Rows from block 3 of a small image classifier, named by matrix and row number. Rows with one number belong to one neuron. Each number is 128 + 32 x the weight over its row's rms, rounded and kept within 0 to 255. All counts start at 0. Numbers have three digits each.
Before each neuron's rows are labels from the 100 images, of 14848, where the neuron reaches its highest value: "strongest on" is what is common among them; "patch colour" is the nearest of a few named colours to the mean colour under the peak. Only what is clearly more common there than usual is listed. The data: telescope images of galaxies (Galaxy Zoo DECaLS).
# fc1: MLP up (model.blocks.3.mlp.fc1.weight, 768x128), inputs 0-63
# fc2: MLP down (model.blocks.3.mlp.fc2.weight, 128x768, transposed), outputs 0-63

strongest on: roundness: in between
patch colour: grey; brown
fc1.206:106117119107200159071074115118112125127084139107133109124184085118121112196149111131206121105105140116130122100118079090125112152181133110164131123177107073126116134167091154139106122107120068
fc2.206:136079115124107127111103142117084123155109185100173136089134142074122132148101151173112147158085075116128165115156101098124146113119149149143178104144077104121084091088143108079113141113120150

strongest on: edge-on disk: no; spiral arms: yes; bar: no
patch colour: grey
fc1.610:213094107103103148121120081121117173116165091097114080093115122136093174100133178106124131113098114149133137128127144142173144153168195107117169121116078111096120187149183077146168095158134140
fc2.610:064131044145155097053100120125092106155162115141136188089169137067127115087129101082140113116094080155167121147115086047138118151105099132165196137146126141109120099165117121195110109123111152

strongest on: merging: merger
patch colour: grey
fc1.498:116068120128136071160123104086128122160131110109119106132114137104129169168185147127156096115155188100091164167121184062158147134130124162098186101124148106176108191111206132143110101142141112
fc2.498:122175096116139112077255139156135114127076073133176115140147104122117135097133169101131149114168152098132115158140106182085093158145158133099095175153127126184138181067104117109138101142149124

strongest on: edge-on disk: no; shape: featured or disk; spiral arms: yes
patch colour: grey
fc1.336:134135098129132112074086118159089166135138164118129102166128173081169063079211193140136105130123115161141070124081117108149110137116167092090172131121199129165115151159140104142138075213114137
fc2.336:090120177130143158160093175164111150091129081116115121115152109120148165124151090128080168159153137126120070111083087088113125108123154108152073178123147103132100107206161149163119139183159157

strongest on: spiral arms: yes; spiral winding: tight
patch colour: grey; brown
fc1.70:143165124062113177177125109154066120105097094074125133160122107127102136108101141126130142134101167180134113129132095110253143113093144152156150127122115084143114188123098149129155059178191121
fc2.70:121129094092163138096101135083160133118186094124149093108108132155104184045191159103153176141101122131105134119088100061068058163166114135108140095147131086102048115121109137148120162123103090

strongest on: roundness: in between
patch colour: grey
fc1.13:196126126136111138102040061153124132096118119100141143110132055080146092125131099116115137117155117129166167102134127136141151165203135133110183120109125093111114154152186130152157109169140134
fc2.13:117161186110109124107126131148051121127146129106153124150159096099120150111083194112136099106134129181138155166111083089129142147067147123121188079115093091128114115088120081182215132151107143

strongest on: roundness: cigar-shaped; edge-on disk: yes
patch colour: grey; brown
fc1.633:159134105128082161126096120138189132105133088127227035151123104135129099172180136114164107137121126161096144120095129145079141099024176146121137130107118117109175056214166119091143149114133120
fc2.633:126074096113102149096054100112131153129081144154080141187088061090139178082086135102155100140100154096123119115097188067127099101145138093110144115109121108146129131149120161134150139153102155

strongest on: merging: merger
patch colour: grey
fc1.371:039087095126132117169133123103109133141092187147142139155119199098071120137176126184138116137128187107138136165141160113147157129108172084111113126166118147135090099159162099049155086115156139
fc2.371:110122157107115082118181105178164123143109103117096066156128136124111125137131110061127163110166074066124093112145060171145139149140092101174156134114130143092192165059148141112086150098108101

strongest on: edge-on disk: yes; roundness: cigar-shaped
patch colour: brown; grey
fc1.668:060132148133142119115222106141173130139156098151168063122118108129109072135176140150114072147153136159145083150104093074108165092149162087093090122116127150128139075159185095114145193100138096
fc2.668:112126183168146167051099151073116126137083100104178126122164160152149114112120159090105106206149169118149150156132157090122122166171156131151102130103122083132119187160108217124099090140106073

strongest on: edge-on disk: yes; roundness: cigar-shaped
patch colour: grey
fc1.413:178139137166104103108153077104125131121119107114161042124136088114122027189081148132090070085079114143100123154122078057105144135107143144102126106138176141145092071123150125126142140073124142
fc2.413:177112079131135145103135151116090129086132147094088200122153108083158197108126136093130106105205165162162099157126144091160048141112139117137166145084188118135103175144062163153172157083152151

strongest on: edge-on disk: no
patch colour: grey; brown
fc1.590:097150134094168168093087172119117107122122127152081144151121092102099119143100160107154110138090114060134143110104143103112157151098115168140108126128171175128159153126149124157152159109156132
fc2.590:178115143124156151115088128133133095124118139166141129114111084051150145220143066157156200157152169168134087106168155025138124140072055143143165155128130118137144154141122137088145128103149168

strongest on: roundness: cigar-shaped
patch colour: brown; grey
fc1.680:144123116091161181198131142150120148154071124160192094189125158124146131077219070129133096131128144168167121138118117102189130083066142112148147164137105136122153163146110116137152131071160106
fc2.680:158137206101139172134089154134165110162130094128118103083126116167121123113111161100121111128157097118111161105107123100082156119120175175177080157153123106187167120205166156125207197128134156

strongest on: roundness: cigar-shaped
patch colour: brown; grey
fc1.634:150177132131090082079149092150146120112137179111077124151138097080145115236153211120110145118065064156119115107128143134147161109107170084124210136133120126135121129162149125148203143074117124
fc2.634:077100151149145104115149108145120107131129050137106134131085119145146133178137134136181058120144113162114127130118133098125083137119162126104106141119111134140089118150101116063044132135134096

strongest on: shape: featured or disk; roundness: cigar-shaped
patch colour: grey; brown
fc1.714:100128092109187168086105107145129120129126112094124134117138131127150117065064144146128118113088162115145166129122214108149137146129123226157110134108133089179162118126043152131098105143131179
fc2.714:099128136119114144144131160119104178127148142174141141200143132128096190104142199096174137158177108143127115156120118048126074142176129151123155167126131200093103153132145110165141132144098193

strongest on: spiral arms: yes; bulge size: small; spiral winding: tight
patch colour: grey
fc1.571:207096105143124108114110120120127126116163057126132105120126149111098146093134137107061160121080137097180132155133139134225133123192189167110127105091100157102099194167130108169139100066137157
fc2.571:126110053135130153120142112178104108152160115114173162106117106086100100113160103138115115173141134143157105117100115072144080145131084110172094126140130164070124122199137133187160099179110151

strongest on: roundness: cigar-shaped; edge-on disk: yes
patch colour: brown; grey
fc1.442:162138117136132149129175111127153115129081099094158110127141155165145097097000088143115095131068164123195114123120182143205165129126138191142124163123116104134192143127062139099101137120101165
fc2.442:127103137120099127152051148107128211136144165138079151152151116125124183109165194087132113172160081146177138143110149103109115129190113120075137122081200168166141135157134120159114118090102172

strongest on: edge-on disk: no; spiral arms: yes; bulge size: small
patch colour: grey
fc1.397:209103102119136139103115114123109134121152063112113075107108135146073166066133153108075143108060145143147129142122117147221123131190196122121155106131076108097105195168148096162144080136123166
fc2.397:097113028112119120094125125140097086132171134116137179109149121082121092092149105101137102134111110142151094108100092076170082159125081133166137112150128156072129095203112130193124115137110146

strongest on: roundness: in between
patch colour: grey; brown
fc1.163:111155143109086184136102089070107125139153151128153134134125117186185158092111096105079110122116127144090150164156112142121124133106120126136104118105098087097179141094131106066099141109089155
fc2.163:128047167117106148156009156099130133108119134119166121119174109129114081080143122131112158100075102148106100110083109108091125154127148140141161115173133116119119122187154130128116140147139163

strongest on: edge-on disk: no
patch colour: grey; brown
fc1.546:169158122084174129164138081122111138171087101147123103134150169063202137163168183113048126110130058120117080126091124134167148107111203106115144148143116124144112109106195164158167132155156168
fc2.546:083135135131147088145119118119148125097110151118105153110160132171168114140160048141161116121113120074113119116165154054132139139121126136122096112161137114160206142129179105105190178153141114

strongest on: merging: merger
patch colour: grey
fc1.750:054108105152140135176134143088146145148073168165155126156127182090105099092203143170119142144183195091141156175147180104153131133098151113135096111182149148130105136149101127064120096107136087
fc2.750:069129184116136105109218127170142141141111125111114104121186128180142135128142119097113127155125082118125115124132073183159171163159133082162159140114152133108149156087138142124047127196113136

strongest on: roundness: cigar-shaped
patch colour: grey; brown
fc1.461:175145133152173117153140085178179138141066088124170074169143122136067099090161120144092042145143065126157140090120107085120144096147196156089129146141107130171131150150156138142150150025106164
fc2.461:138133103163139158151059145126121143141141107140152151120161103107111132102146124115166112139175128151079116150106143020076136129144113113151117169168121114170143134237115191141168136074125174

strongest on: edge-on disk: yes; roundness: cigar-shaped
patch colour: grey; brown
fc1.638:110126128105103083140179117105152066103109084136245108147117099134132073139101131113103122142124165136171149139094070140154136061112162153102097094125102145092196098193154108094130154107105091
fc2.638:124121138098173161061140137115100142152098167091086165158117149193147144078097137109138106132100132133132117172118172118129159125163148156109126108136174115185170109150110170152105141162098162

strongest on: edge-on disk: yes; roundness: cigar-shaped
patch colour: grey
fc1.513:140102191104151129170105178064143154082102102152199121137054169163174158112150088085153157144128157184127164133097142162149114138108177084114110125113146098117107078163255116130106184117163108
fc2.513:170135074104164189139183136156142120163100159111195116118104146130161057125149138151138097160077153113101124108126124098091163093172145166105068125176142079146142089151096155046211143147134135

strongest on: shape: featured or disk; edge-on disk: no; spiral arms: yes
patch colour: grey
fc1.173:088148056147179146141108145175097128144150119132113182126100117159160118112099099173093139136148148207110137175107110107149147167112112135121139127131152082143170095155126134177128128157102158
fc2.173:173159144121163153131047136157108152134080138132107083173126167090071162110099117112144168117148186153146137112116084018141109102090203129182118153112092107112131156095132097187175134139156137

strongest on: shape: featured or disk; edge-on disk: no; bar: strong
patch colour: grey
fc1.391:038147130145090130151053141133139086117126061126207157129125140146139035049217165103074142090115142136121113101121136089177128102087200123152135154143125138155096142200102161148159102131123119
fc2.391:104115212084124124174195126165149095142101129151144101105132117131149127149127126140102171099145152069128134117115138207162142140169210166157115144121115148153114171163148135149122179126134183

strongest on: spiral arms: yes; bar: no
patch colour: grey
fc1.358:135145146067173186121132127147101084131102073142120176199137089130168098140143145109118137149161091164163094144118132107141101102157191086129120103069161181136171047173176121156123054160154149
fc2.358:144189181187157125131107135163169128132140140158072129184147145140143080188119118155104139155130149148188107177141180038165125109166182165139067170127113172119153142103117112172118109129168112

strongest on: roundness: in between
patch colour: grey
fc1.260:122116145113184171133106100200122132130073117081105127155083080117106095099114087155145131128091131093111123123136061135115128165148113162135137150117135119093142124151069127148126147099167142
fc2.260:168136162064127107125103162115094099114125184142198137172117138087139126134086150129141176136165095162093157139180093058140133130083089142150149099181117133151117102178144130182177091097120117

strongest on: edge-on disk: yes; roundness: cigar-shaped
patch colour: brown
fc1.690:077104145132159125116191108160165120121139108120149052090122084141100083148174133165141079151172125112146070139104116085086174110130149102105114112126113158107126064181152090080151186119144128
fc2.690:156132187160173179048125127067150072118099086112166104146141142121126097108135171134115121220144145120151142163137137102088087125153112147145108116130119097097106182167095193111092101123089055

strongest on: edge-on disk: yes
patch colour: brown
fc1.731:110136142105106075094163096128139126118121124105129174116087096105136148207139120140121138109163123153127146133127200120072144123071151115130136159154110180130107067143182101139113191138136114
fc2.731:116136119131152156074255124131165100133108109147155103174124101152116127168146193152144131076122209113119112148119120214109066091139118120112144142159116119125112165012096139087097091126127099

strongest on: merging: merger
patch colour: grey; pink
fc1.332:088129149132118152155110106158130150143077137121134136128137175114129129172162121133198125119145107114140144102144217100150133117115191070138173109147143094098049206144118087088108111100212086
fc2.332:113143110117130109149145105183156095176073104116158079102038118121111091124138180132151155132157106118130169103132101123121161127145125165140171157158122109136199165111135108113114136117142168

strongest on: edge-on disk: yes; roundness: cigar-shaped
patch colour: grey
fc1.476:098126191102139127164119114154131102139124114142206128183158179109192133110083160079117133069126165180149146088131142174156125090073160129140135144094098089086088113114152088132142101125099076
fc2.476:205158157135139169135187144160152136137155156126150133044118089148137114132171185148137148107109087136146177110160116193146140179122160162123109132138144146173139127178106112097145154124146153