config.yaml
arch: "poolformer"
model: "image classifier"
dataset: "telescope images of galaxies (Galaxy Zoo DECaLS)"
train_examples: 88335
image_size: 32
crop_scale_min: 1
horizontal_flip: false
translate: 0.12
color_jitter: 0.2
cutout: 0.25
targets: ["roundness", "bar", "spiral arms", "spiral winding"]
num_classes: [3, 3, 2, 3]
norm: "layernorm"
norm_position: "pre"
activation: "star_relu"
mlp_ratio: 6
parallel_block: false
dropout: 0.05
inner_norm: false
drop_path: 0.05
patch_size: [2, 2]
depths: [3, 6, 6]
widths: [64, 128, 256]
label_smoothing: 0.1
loss: "cross_entropy"
head_dropout: 0.1
init: "torch_default"
residual_init: "zero_last"
optimizer: "soap"
beta2: 0.999
lr: 0.0013
beta1: 0.95
shampoo_beta: 0.999
eps: 1e-08
precondition_frequency: 50
max_precond_dim: 512
one_sided: true
adamw_lr_other_params: 0.002
steps: 13900
batch_size: 256
epochs: 40.3
lr_schedule: "wsd"
decay_fraction: 0.4
final_lr_fraction: 0.1
warmup_steps: 410
weight_decay: 0.3
adamw_weight_decay_other_params: 0.01
Rows from block 3 of a small image classifier, named by matrix and row number. Rows with one number belong to one neuron. Each number is 128 + 24 x the weight over its row's rms, rounded and kept within 0 to 255. All counts start at 0. Numbers have three digits each.
After each neuron's rows are labels from the 100 images, of 14848, where the neuron reaches its highest value: "colour at peak" is the nearest of a few named colours to the mean colour under the peak. Only what is clearly more common there than usual is listed. The data: telescope images of galaxies (Galaxy Zoo DECaLS). In brackets: how many of the 100, against the usual share in percent.
# fc1: MLP up (model.blocks.3.mlp.fc1.weight, 768x128), inputs 64-127
# fc2: MLP down (model.blocks.3.mlp.fc2.weight, 128x768, transposed), outputs 64-127

fc1.411:137145157125106096143143110121136118134159122123138141118167114111145146124049154136122159127137124138160143128105090171117184141142141085117171139112124171102124085145154106136140107146112087
fc2.411:108114154085083177151160110107142156129121132113124128112137145151119146124143099145081190135184136122141111157149150112168137157155108173153130160109137133129143115096155094138146117148149108
colour at peak: grey (43 vs 6.1); brown (36 vs 12.5)

fc1.625:087154146129139091167132115119161127157145126098124120142145144143088092133116153165168159179147118135104166109075131101122192101148151141148138105117104100147152095152100130146135134126163133
fc2.625:128110112115070149116133097143117157100107149141103136123121130137144166106174123121138126125122147141125102173119148005134105145112091114109117168153128139147154122069144129163094123138119122
colour at peak: grey (97 vs 6.1)

fc1.667:147116140120164106135100143151157113165129143108149122130107088150120142118108148126093144144143126133148124126129107156092150129141155128156142128137080124121043145160118149153145125132146138
fc2.667:095151145100118117135180078129149129118139105142132158114140157120140129152138129157121100136123090144116116149150129088152132097139099153120121165117155155132137146144158123159157120138094148
colour at peak: grey (76 vs 6.1)

fc1.691:110117142146153125122176147159165144111146120126082101147118100107130147108138168172108153139149121122125083099097141114160103145116154124158115111107147152129119101152173152149130072156149121
fc2.691:070169132184121152144098126102132132160141155140110122143102140125131161111145176096144142140126149104102121125193088088093155137147109148110128152106130123167170133144149122105127106126120153
colour at peak: brown (52 vs 12.5); grey (39 vs 6.1)

fc1.517:127146112167107092146109132107109129146127162133148078139115120108145097117090126131132111143155122168152188130114133147130154142135167118087151111111113153093129105159151134118136135140073091
fc2.517:145136137091130131136167117139130120126117128124138143135159113124129139135131113096125156121113105127131130119117125162163128117135111119135101134118111109097154107137162128139122125133140133
colour at peak: brown (57 vs 12.5)

fc1.455:142108154135075128105138157119130131112094066120119145174155129098150099112126132103127148157103106124100080131119149070129128126117151139142118147088148114128130162137131115184130138138136123
fc2.455:093094126140147138078121181062107125125112149139104123120108156149148138120103128121133076103085136106086098150116127173094129132133114118150135113082117147117150153104169130140133151127121140
colour at peak: grey (52 vs 6.1); brown (47 vs 12.5)

fc1.754:170143103135136141102182116138140091096126106147146115153166121112122117116137100100150146146128172084107144104131117111128110099136125109111113138178163108137087176137127138141125159110148091
fc2.754:119106134127107146128121101150146134137157146130122147139078129138161127095154109209101124142182137154129128137129141057101130166089133151119150145137142146129124116128131143145167120075124152
colour at peak: pink (79 vs 0.2)

fc1.395:119159076125091124115108142080092122114122116143139109125122122081121096110066116142111147161146153181156182136126165138135150146123172100099141137115142156113123117148154131105156120179090149
fc2.395:132123145102094121134154129134125131119127121130108149133147111122123139134123112085115165104122093140128127139138120127154149142132098128153095115135115122108138116143132123151116121113130108
colour at peak: brown (57 vs 12.5)

fc1.438:059153132119144139121141134124124126132113160145129113161149145143132095128161098101180062164154160138111124121161112154140126137114140134083127096116114102143083163103144164136141148153088152
fc2.438:117121089092127104180114125138136115172127114157146153134088125120159180129089109129121116103118102132138152105201171161153127130120124099130100158140119111124123133151118123143124077134164160
colour at peak: brown (63 vs 12.5)

fc1.647:120180134108114129178129116111104142105114099103149129117125129151135096118112165133131151140168133153168161140105096139145164158094126101109117109134099136103169112171174112136141172162101148
fc2.647:131149123085109167170163148182151078128125146151103148137098116128109107115132122113132127118142138124124109172171146092112124142149084086133134130142141156158130124136148081158147154132118095
colour at peak: grey (81 vs 6.1)

fc1.723:143139158100145153107131116113080168141129123124130090109152110112105123095126134109142130151099107113122073121120110119109127115149102151103138124152106147126105124162166122173119197105127139
fc2.723:128135133132110130120120101103125145115132154102161143090124088126104109127136146181130122117103126128182107121117126115137123134141153107104137183148146075141153114118112130143127105130128105
colour at peak: pink (79 vs 0.2)

fc1.249:112170141143135166133095124107143113119100127133124100138174096142117107097166112158140150136119123103068164164148146134150134100133145113093135146175087167109129119156108137111141119127123137
fc2.249:141111140109128124108160154116137126167144224161086139164153077158133128124153106089085109134156143095113141138113120042097136131150132112117129130180140157134117131126130111139104110124178130
colour at peak: grey (91 vs 6.1)

fc1.367:126147111130137130101104107133130088129134127097122119119124111161099091142125120138152133158139122124119121151099110121156121137138141102081127132098121148113143111151146135126156222131123122
fc2.367:178182138142099125129124162131137143104120091157151126148171142093150153112133142114101139121140124165097138135144110116141146141152141123151102146162127131172144125138155091115185173142108099
colour at peak: grey (75 vs 6.1)

fc1.289:092163122113131119090120140141132133128108138145172113146118134122151106138140154175138097118135139140088156136124089168149113125143124127141084125132118132116118143151169148192159139163150116
fc2.289:135117123135124152112124095146122125142124122089143140171127117141168126146128166150177155145110132152099117135177124066115167164140155145114115153090126114114142148159133118125137104112128161
colour at peak: brown (68 vs 12.5); grey (25 vs 6.1)

fc1.584:148156113116131120121124121110149101151130162157158122152116167141069144109107123158171085088166160161168185103124125157141116139133120118146157123124135138134110106134127166111140102146120148
fc2.584:147129197124157163147145104137136124096128146150127108117107088104106138149170131124137140100096094084165060180137124090137104119092112092113119157130138113113127153129100132170108139134109145
colour at peak: grey (81 vs 6.1)

fc1.446:156111191187190137146102137095119147116122157142121132150121129110073138128176111122119149108102120101122162093157133142172101155149157099113148109144148123131128165143122146126129114133123147
fc2.446:123141113102097107131107119154126166155158078151093099106115124095170192091079112110107093131159105142151085152146150094092135120137101164103103134124110159120111125093118127134118131124174117
colour at peak: grey (81 vs 6.1)

fc1.762:180131136153119142125156130118131121123128107149146064187131121146115149130118120116154119119152140145119162101138126099133124109098111103147125123113166105137068129118117136139133152124127097
fc2.762:139153145110119131096136151118122125125149127115123150132109104142112088142148125166134120135158121112152121122120127078122122139090146119109127172115144110111131140143100176162146104099118154
colour at peak: pink (59 vs 0.2); grey (41 vs 6.1)

fc1.32:146147163123156145091126123116094168129124102133115089102168109113113127097132129107140133149107102122128065120112108133121133110135098144095136128146097163118098114149165122173110169105132146
fc2.32:126137148131120139130121113116133144117130169102153137089123094109122120133135148176133132120099131133167100126122123116158124137163150124112146181146154099141153121115123134150136114132126116
colour at peak: pink (73 vs 0.2)

fc1.742:140153161163170143086107119141096163122112121119125108114124129128150110069151133141139139132104116125148069113105121105147138116134103131106138102131110153118110131160173121167107158118146184
fc2.742:124150155138109139147122117139147117115145152112173152105113126128109131112130149163135147127120130133177118116145125138149118143168140108118137164155129095148168131125124134180142127149137144
colour at peak: pink (52 vs 0.2); grey (36 vs 6.1)

fc1.122:111095116140139098143129089121132085124139159140162147145135121093126155107104170109109134113098154161141172111105137139126119144084133107112130097136126067189177142119178130106155092122146108
fc2.122:111127127127110116134116168121111113141139178100143124089102121113123129125116157161149148102123165113138100116115088233125107092167113126144156138121142094130131123162044122101107127120103124
colour at peak: brown (43 vs 12.5)

fc1.500:158170127134106129120107159109090108115156182141119089142117147123134127102120127129099114094178124140126170131118170126135134132143170125143134129088108112110142142161138114122152132127103114
fc2.500:124115150078106128115135126124132152147126114131128153125163135097112119117137092113104130127112112149130139129125116154130153097118105121138109116099123106089150118125154156151131119133137119
colour at peak: grey (61 vs 6.1); brown (38 vs 12.5)

fc1.675:160164158122122143095164112094110161121143121123116063092140111115123141130115134147135152141118139119126064143107091105110141114157131116092146129164138157136081109130164165143095220081126145
fc2.675:116132126158084127131120090152113135129144149115162120110116122137119093149091129161120116094156139145213140115114145094122119131152143086108154168168158114152132106139106132134163101140119112
colour at peak: pink (68 vs 0.2); grey (27 vs 6.1)

fc1.577:101157113127133139105148117155150117142147128129138121134086159156120124142117121179135121078155160186109149073098122153170142126150124111123139117094139125113120103103158128159155107137145100
fc2.577:111153159124167177138128127135113096124120160147126098141106125124122135156148108117122133138132135117150132119175136095118112170123096116116146145133147135171117141126146128148107091103137154
colour at peak: grey (76 vs 6.1)

fc1.481:149136155130101153084150138108107153093154108148112134136131127107123149120120155129108178110114166106116128134095108090125102132140149109111135116149154106133126102151140158160120194068154135
fc2.481:103114124142096120119109099144115158134141150110148125135124155130133124118147108158107141116172139150133108165107162034101143110141128147114125136152170153182134140119132122126128148096125127
colour at peak: pink (82 vs 0.2)

fc1.385:138130142149168115067102145141115175146123130136181131142120134140121134161153117130094115155096112104121201103168137139143083136137150163136138102104137121115121090146123161134139161117148120
fc2.385:121158147115111138169125167138162128127138078122131151116123128109129123127148173140146129151150120140134096124167127067138137170142141117114122113093140123151151139147109152164093121136113115
colour at peak: grey (86 vs 6.1)

fc1.319:159148093111120150111090164114164135155140109130145063157119131157119091151118069120144101144121139116124109148155177131100131096155140121173132077111148079118141149137137143120106130128160127
fc2.319:133075130096109126129174118136113108107106068147113107158121161116108155128111143116176140121167121176119119118160143094168075112086143153167100136139112139124130130088146112125152164103078142
colour at peak: grey (78 vs 6.1)

fc1.94:136153166140177139095108109127126182120133116148134114120146121137158095089158148132120148143098084132131086111116130119132118102158135121102166110160117187102098119126176144157108159113130147
fc2.94:117165141136105124151129090141142096134126143104164120091126122132102123112115137135124155133121112126170124115157140146123111136172124089119123151163118083134148133138123140163139124134147155
colour at peak: pink (49 vs 0.2); grey (41 vs 6.1)

fc1.707:121162156118156147120136113143105181130153136158111098135141140136133115084168140094109166145140129136123087140119096125091134133134087170128160114153101170136092124113172113124106143101115147
fc2.707:126154155143137128113133098108128124120133150118141125116111095106121119111135140158130143117113110124148106117134129121145142128146146123118130160141123102125144152135132140154131132115153140
colour at peak: pink (60 vs 0.2); grey (27 vs 6.1)