From a checkpoint of a small image classifier: activation star_relu, batches of 256.
Rows from block 10 of a small image classifier, named by matrix and row number. Rows with one number belong to one neuron. Each number is 500 + 25 x the weight over its row's rms, rounded and kept within 0 to 999. All counts start at 0. Numbers have three digits each.
After each neuron's rows are labels from the 100 images, of 14848, where the neuron reaches its highest value: "responds to" is what is common among them. Only what is clearly more common there than usual is listed. The data: telescope images of galaxies (Galaxy Zoo DECaLS).
# fc1: MLP up (model.blocks.10.mlp.fc1.weight, 1536x256), inputs 0-85
# fc2: MLP down (model.blocks.10.mlp.fc2.weight, 256x1536, transposed), outputs 0-85

fc1.195:506511487480489492503464515486479525504516501530498485476487543514528514524526537479523503504534532505520486547524462450488504521468482486521498501494462493524469495470509514511456477459503489480463521498544508450485496477533488523459467499532507553474524512
fc2.195:496484480539514508526471497488529468510498519490494499483480513477512499472533493506530522511514517460492515541520526495507493436456497531489516491516484504521520514514514473534548524490491538473492511538477464507483493501487503509519510486519491492510502511
responds to: edge-on disk: no; spiral arms: yes; spiral winding: tight

fc1.415:484497501489514500495529470507491504500491556506462482523485486492479456448502498487533527502516509537556477470485523521499507489502507528492485521546521532498501510526492506505495503531533439444502510510526456501487485479478545530505490477533469523508539493
fc2.415:527469501529485492469446509488495484490510522490510488488494516475507559496507510527496469494492489498506537546517520517555518495521525502491525526505473485516521536469522473467496495495495464503438507525496505463482538520515447475521529481500491440522484498
responds to: shape: featured or disk; edge-on disk: no; bar: strong

fc1.173:473529513491519484488467474492486527496516535499493516453492520489497503531504490504483492522513491499493469528478512503474509499478484497510466518494504475511448512500501500467495503499461478475499494479507490517498487536503490504519507475494462545513526463
fc2.173:487490485521522496498448490486507474494481520506510495524504506506524485502492512475505526493468520492497513503514487501521499500489505507523507503483478503502501504519506461505514498495504547530499505554469488518515513505511464525499491485517521502498522540
responds to: roundness: round

fc1.549:501489494468461505468461498512461512488536460533485491496464546517519455549490539510524489479534513493494506546537456490506507507475501466519497520489454498491513501485521517525499488476501506460491530517539493451506494489536517504464493500524519542495519521
fc2.549:514503488545507510524463507487532501489512535472509500493495502488507520491537499501544544513534520473500505550517481509493493451427503509476492481510494538531513519514482487497508512460503536492486521529459462501477467505494461483525492473497477488481518499
responds to: edge-on disk: no; spiral arms: yes; spiral winding: tight

fc1.630:496491493532511495508567509475519515493496472479541479493541491497444498447515505500499517526521471493512492490481518529481483506520501481518494563480537505528519510521475503484471520499494481519487470474516525484454516517462535520523457513485510511501490483
fc2.630:497479500494502537480546507485517533520531500503467500500476512492439490504483523516472490468509503480518493487470556516544492466476511489515511523478491480513503488480528492480550479504480470497501519494486523459524474471491493498497487472522508491527504485
responds to: roundness: cigar-shaped; edge-on disk: yes

fc1.87:486502497505482473494527516503497507473506437515476490497482467496505470470493519477504516510521507494492501466496497527523458490463497490505472545507493490493527473518493507502522491484444514481511523512502505528539530533510513562500492516554500517501497490
fc2.87:535507499485502530491506509488499538524504486478506495472484486507459492511497544497496498479509488510506519499484531498509490501493523475514480502508516501531496494471506483485518492479482522489485524506492530493486475451485450483499494481519495481511499502
responds to: roundness: cigar-shaped; edge-on disk: yes

fc1.533:481542506510518466513498488491470514500508490523493511451455529493517534555516514524518488501523493529506502536503516502491520470453487485550460481509495488527449509475514496477514496483464491472514492494524508515506487514505488471510529483501463545484520483
fc2.533:493498499510540505493451487493512477505495512502496484518502494505513476489495508477494493510473499479476494502500491495516485518480502502520523517467480494494489496531508469497515513482494539505501512546459481518515507485508491525500505486535511482497517548
responds to: roundness: round

fc1.426:498506503473455487495489462507498489518492568469497489548513504514503453520498502488466496510477499511520470456519479498525520544503440495524493489520525492540532533485509513510514488488523434489548499489469515478486503462455524549497530506483522486482472477
fc2.426:495508483516496493518461491512512495494525469471529480491478468510514555533518497541527511541558537466475464539509521520501495523521516495466502522527502523492502495482485501502502516558530499524481512481516515472522539518513496478496537487478483462533476519
responds to: edge-on disk: yes; roundness: cigar-shaped

fc1.481:543517491490530495453496485497504511536489565524511538512438465509517466496506478477542522489483479535516531519489470502514438462532486510480481487514535512547530506463490475519516481510485505498480527513512495482462482507490480468506462513540517517526482491
fc2.481:477483496539446498481443497469503506486494541477493521555482546506503521494505493495486478445518538484500504477516504510496544526448500480505492524489521493524496522486520457502480487500511484521466490457518493557493506527485495534480554533500522491469499495
responds to: edge-on disk: no; spiral arms: yes

fc1.470:504495515492538524525494469540512480489523496538523529491529477521525490506502474470528525513463495526523515491502460509479424558545491489478473506501459495511527495488478503550526463476484502525557510476430527509497531492475525516497498514537509507468513537
fc2.470:495475469533511473482526521478536539518505499446491478498480457484519524498518529501504524512520549478524489549515462520543524490487542508492515533527519507533502520488509524493507516525534487485517500508514517495508495486500539494501540502459487448502501492
responds to: shape: star or artifact

fc1.672:491570515496507493480494506492513479501516493539516476555503455516502471491481506447491518541475516430502487495508486520498509494498522487494497408511532500531500494466478489521507499532513461461517546528492543468539503498473500544511470523530515520515473481
fc2.672:485489470531485523499481489488509477497518475479536460472487484486499556528504525530529496532541527446483482481492491493511519499510500498507495527538492528525505513448492498514506526566514483509448490491536506482496523494497504473488548511473479476546479487
responds to: shape: featured or disk; edge-on disk: yes; roundness: cigar-shaped

fc1.130:482499518482527512464498498501473479528483480522491481515466481510479493500515498501465514523510512519516498498507506520506495521474514454522503496526526473470546502561523479471488504480481456545443533486514499480471500505479508515495539492475498500459506498
fc2.130:495507459537484457523486500488512505482522497493527514494428491504523523515509526530531520498527521504458471502482503484512533468481536554477514506544497511500486525464484502503511484566495470501482501544429490502521508514507503427476479481484506482488478535
responds to: merging: merger

fc1.685:507498503471520500515531479474487478514509511472505490505547496496511513468485550491537497501496525553487469474489492519514518491522485517521483536527477503512521463489483497515463502532441443450424482514502467493545571512529526531484508490542469530490513496
fc2.685:532472472480493486493450486479501489542507531531509474463488523452509466551518519492534513482520494523515561530485551538548518477520505544514506520535484502504458504501500458496515430524486531503473456519494510480508512494512426511485520512504512487489513480
responds to: shape: star or artifact

fc1.440:502550526525510506493559463534508487509475522482507514484469460514509459544500522497507461486529519522526523443481506541491505515547509502506489467515569484507478494485497496537526494532492482498466489498482527488547459508450545490504517537570464478515560528
fc2.440:502486512540478481513481469508526515485508488469515495435496517521468494509504523505483503524496491515480478520515524522434501559481497517487508481518506518502482504497562507484510485495455476502548501473512511496463501496490498491467462472455508508521505487
responds to: shape: featured or disk; edge-on disk: yes; roundness: cigar-shaped

fc1.738:512464490493506492478469492514497505459493486475518494496465482513511511501495517484499524520519474446513504512497501490519481527517475467508493482499509497468546522550500502520495515463498507525496517509486503450491523493480477505515520520535511532498517458
fc2.738:502496466531506511508483519504512481472535474472500498517487498475466569520537499521524502520523540476481448488498523478511486456478537497503517515507448501492509508461528469517548510545554466468480513523515509491498514483531505476477541483492481462493465489
responds to: shape: featured or disk; edge-on disk: yes; roundness: cigar-shaped

fc1.407:494490505502513501499495472489516486483492595484494483475470451524481489502512507501504513497534494506509536490509531512511537526516510483528523576492548538504540503507506483535520487484518454487499513508512509492473509502504512461496468514531519508503478462
fc2.407:502511489517475506457524525460476514483568496482497557534514534503495512514482517516467502510528462445497503521510508500491521516502512472488498484522465477501483537471513498454505509514506482521445493513568492525468527501509446529510581489518498456518451528
responds to: edge-on disk: yes; roundness: cigar-shaped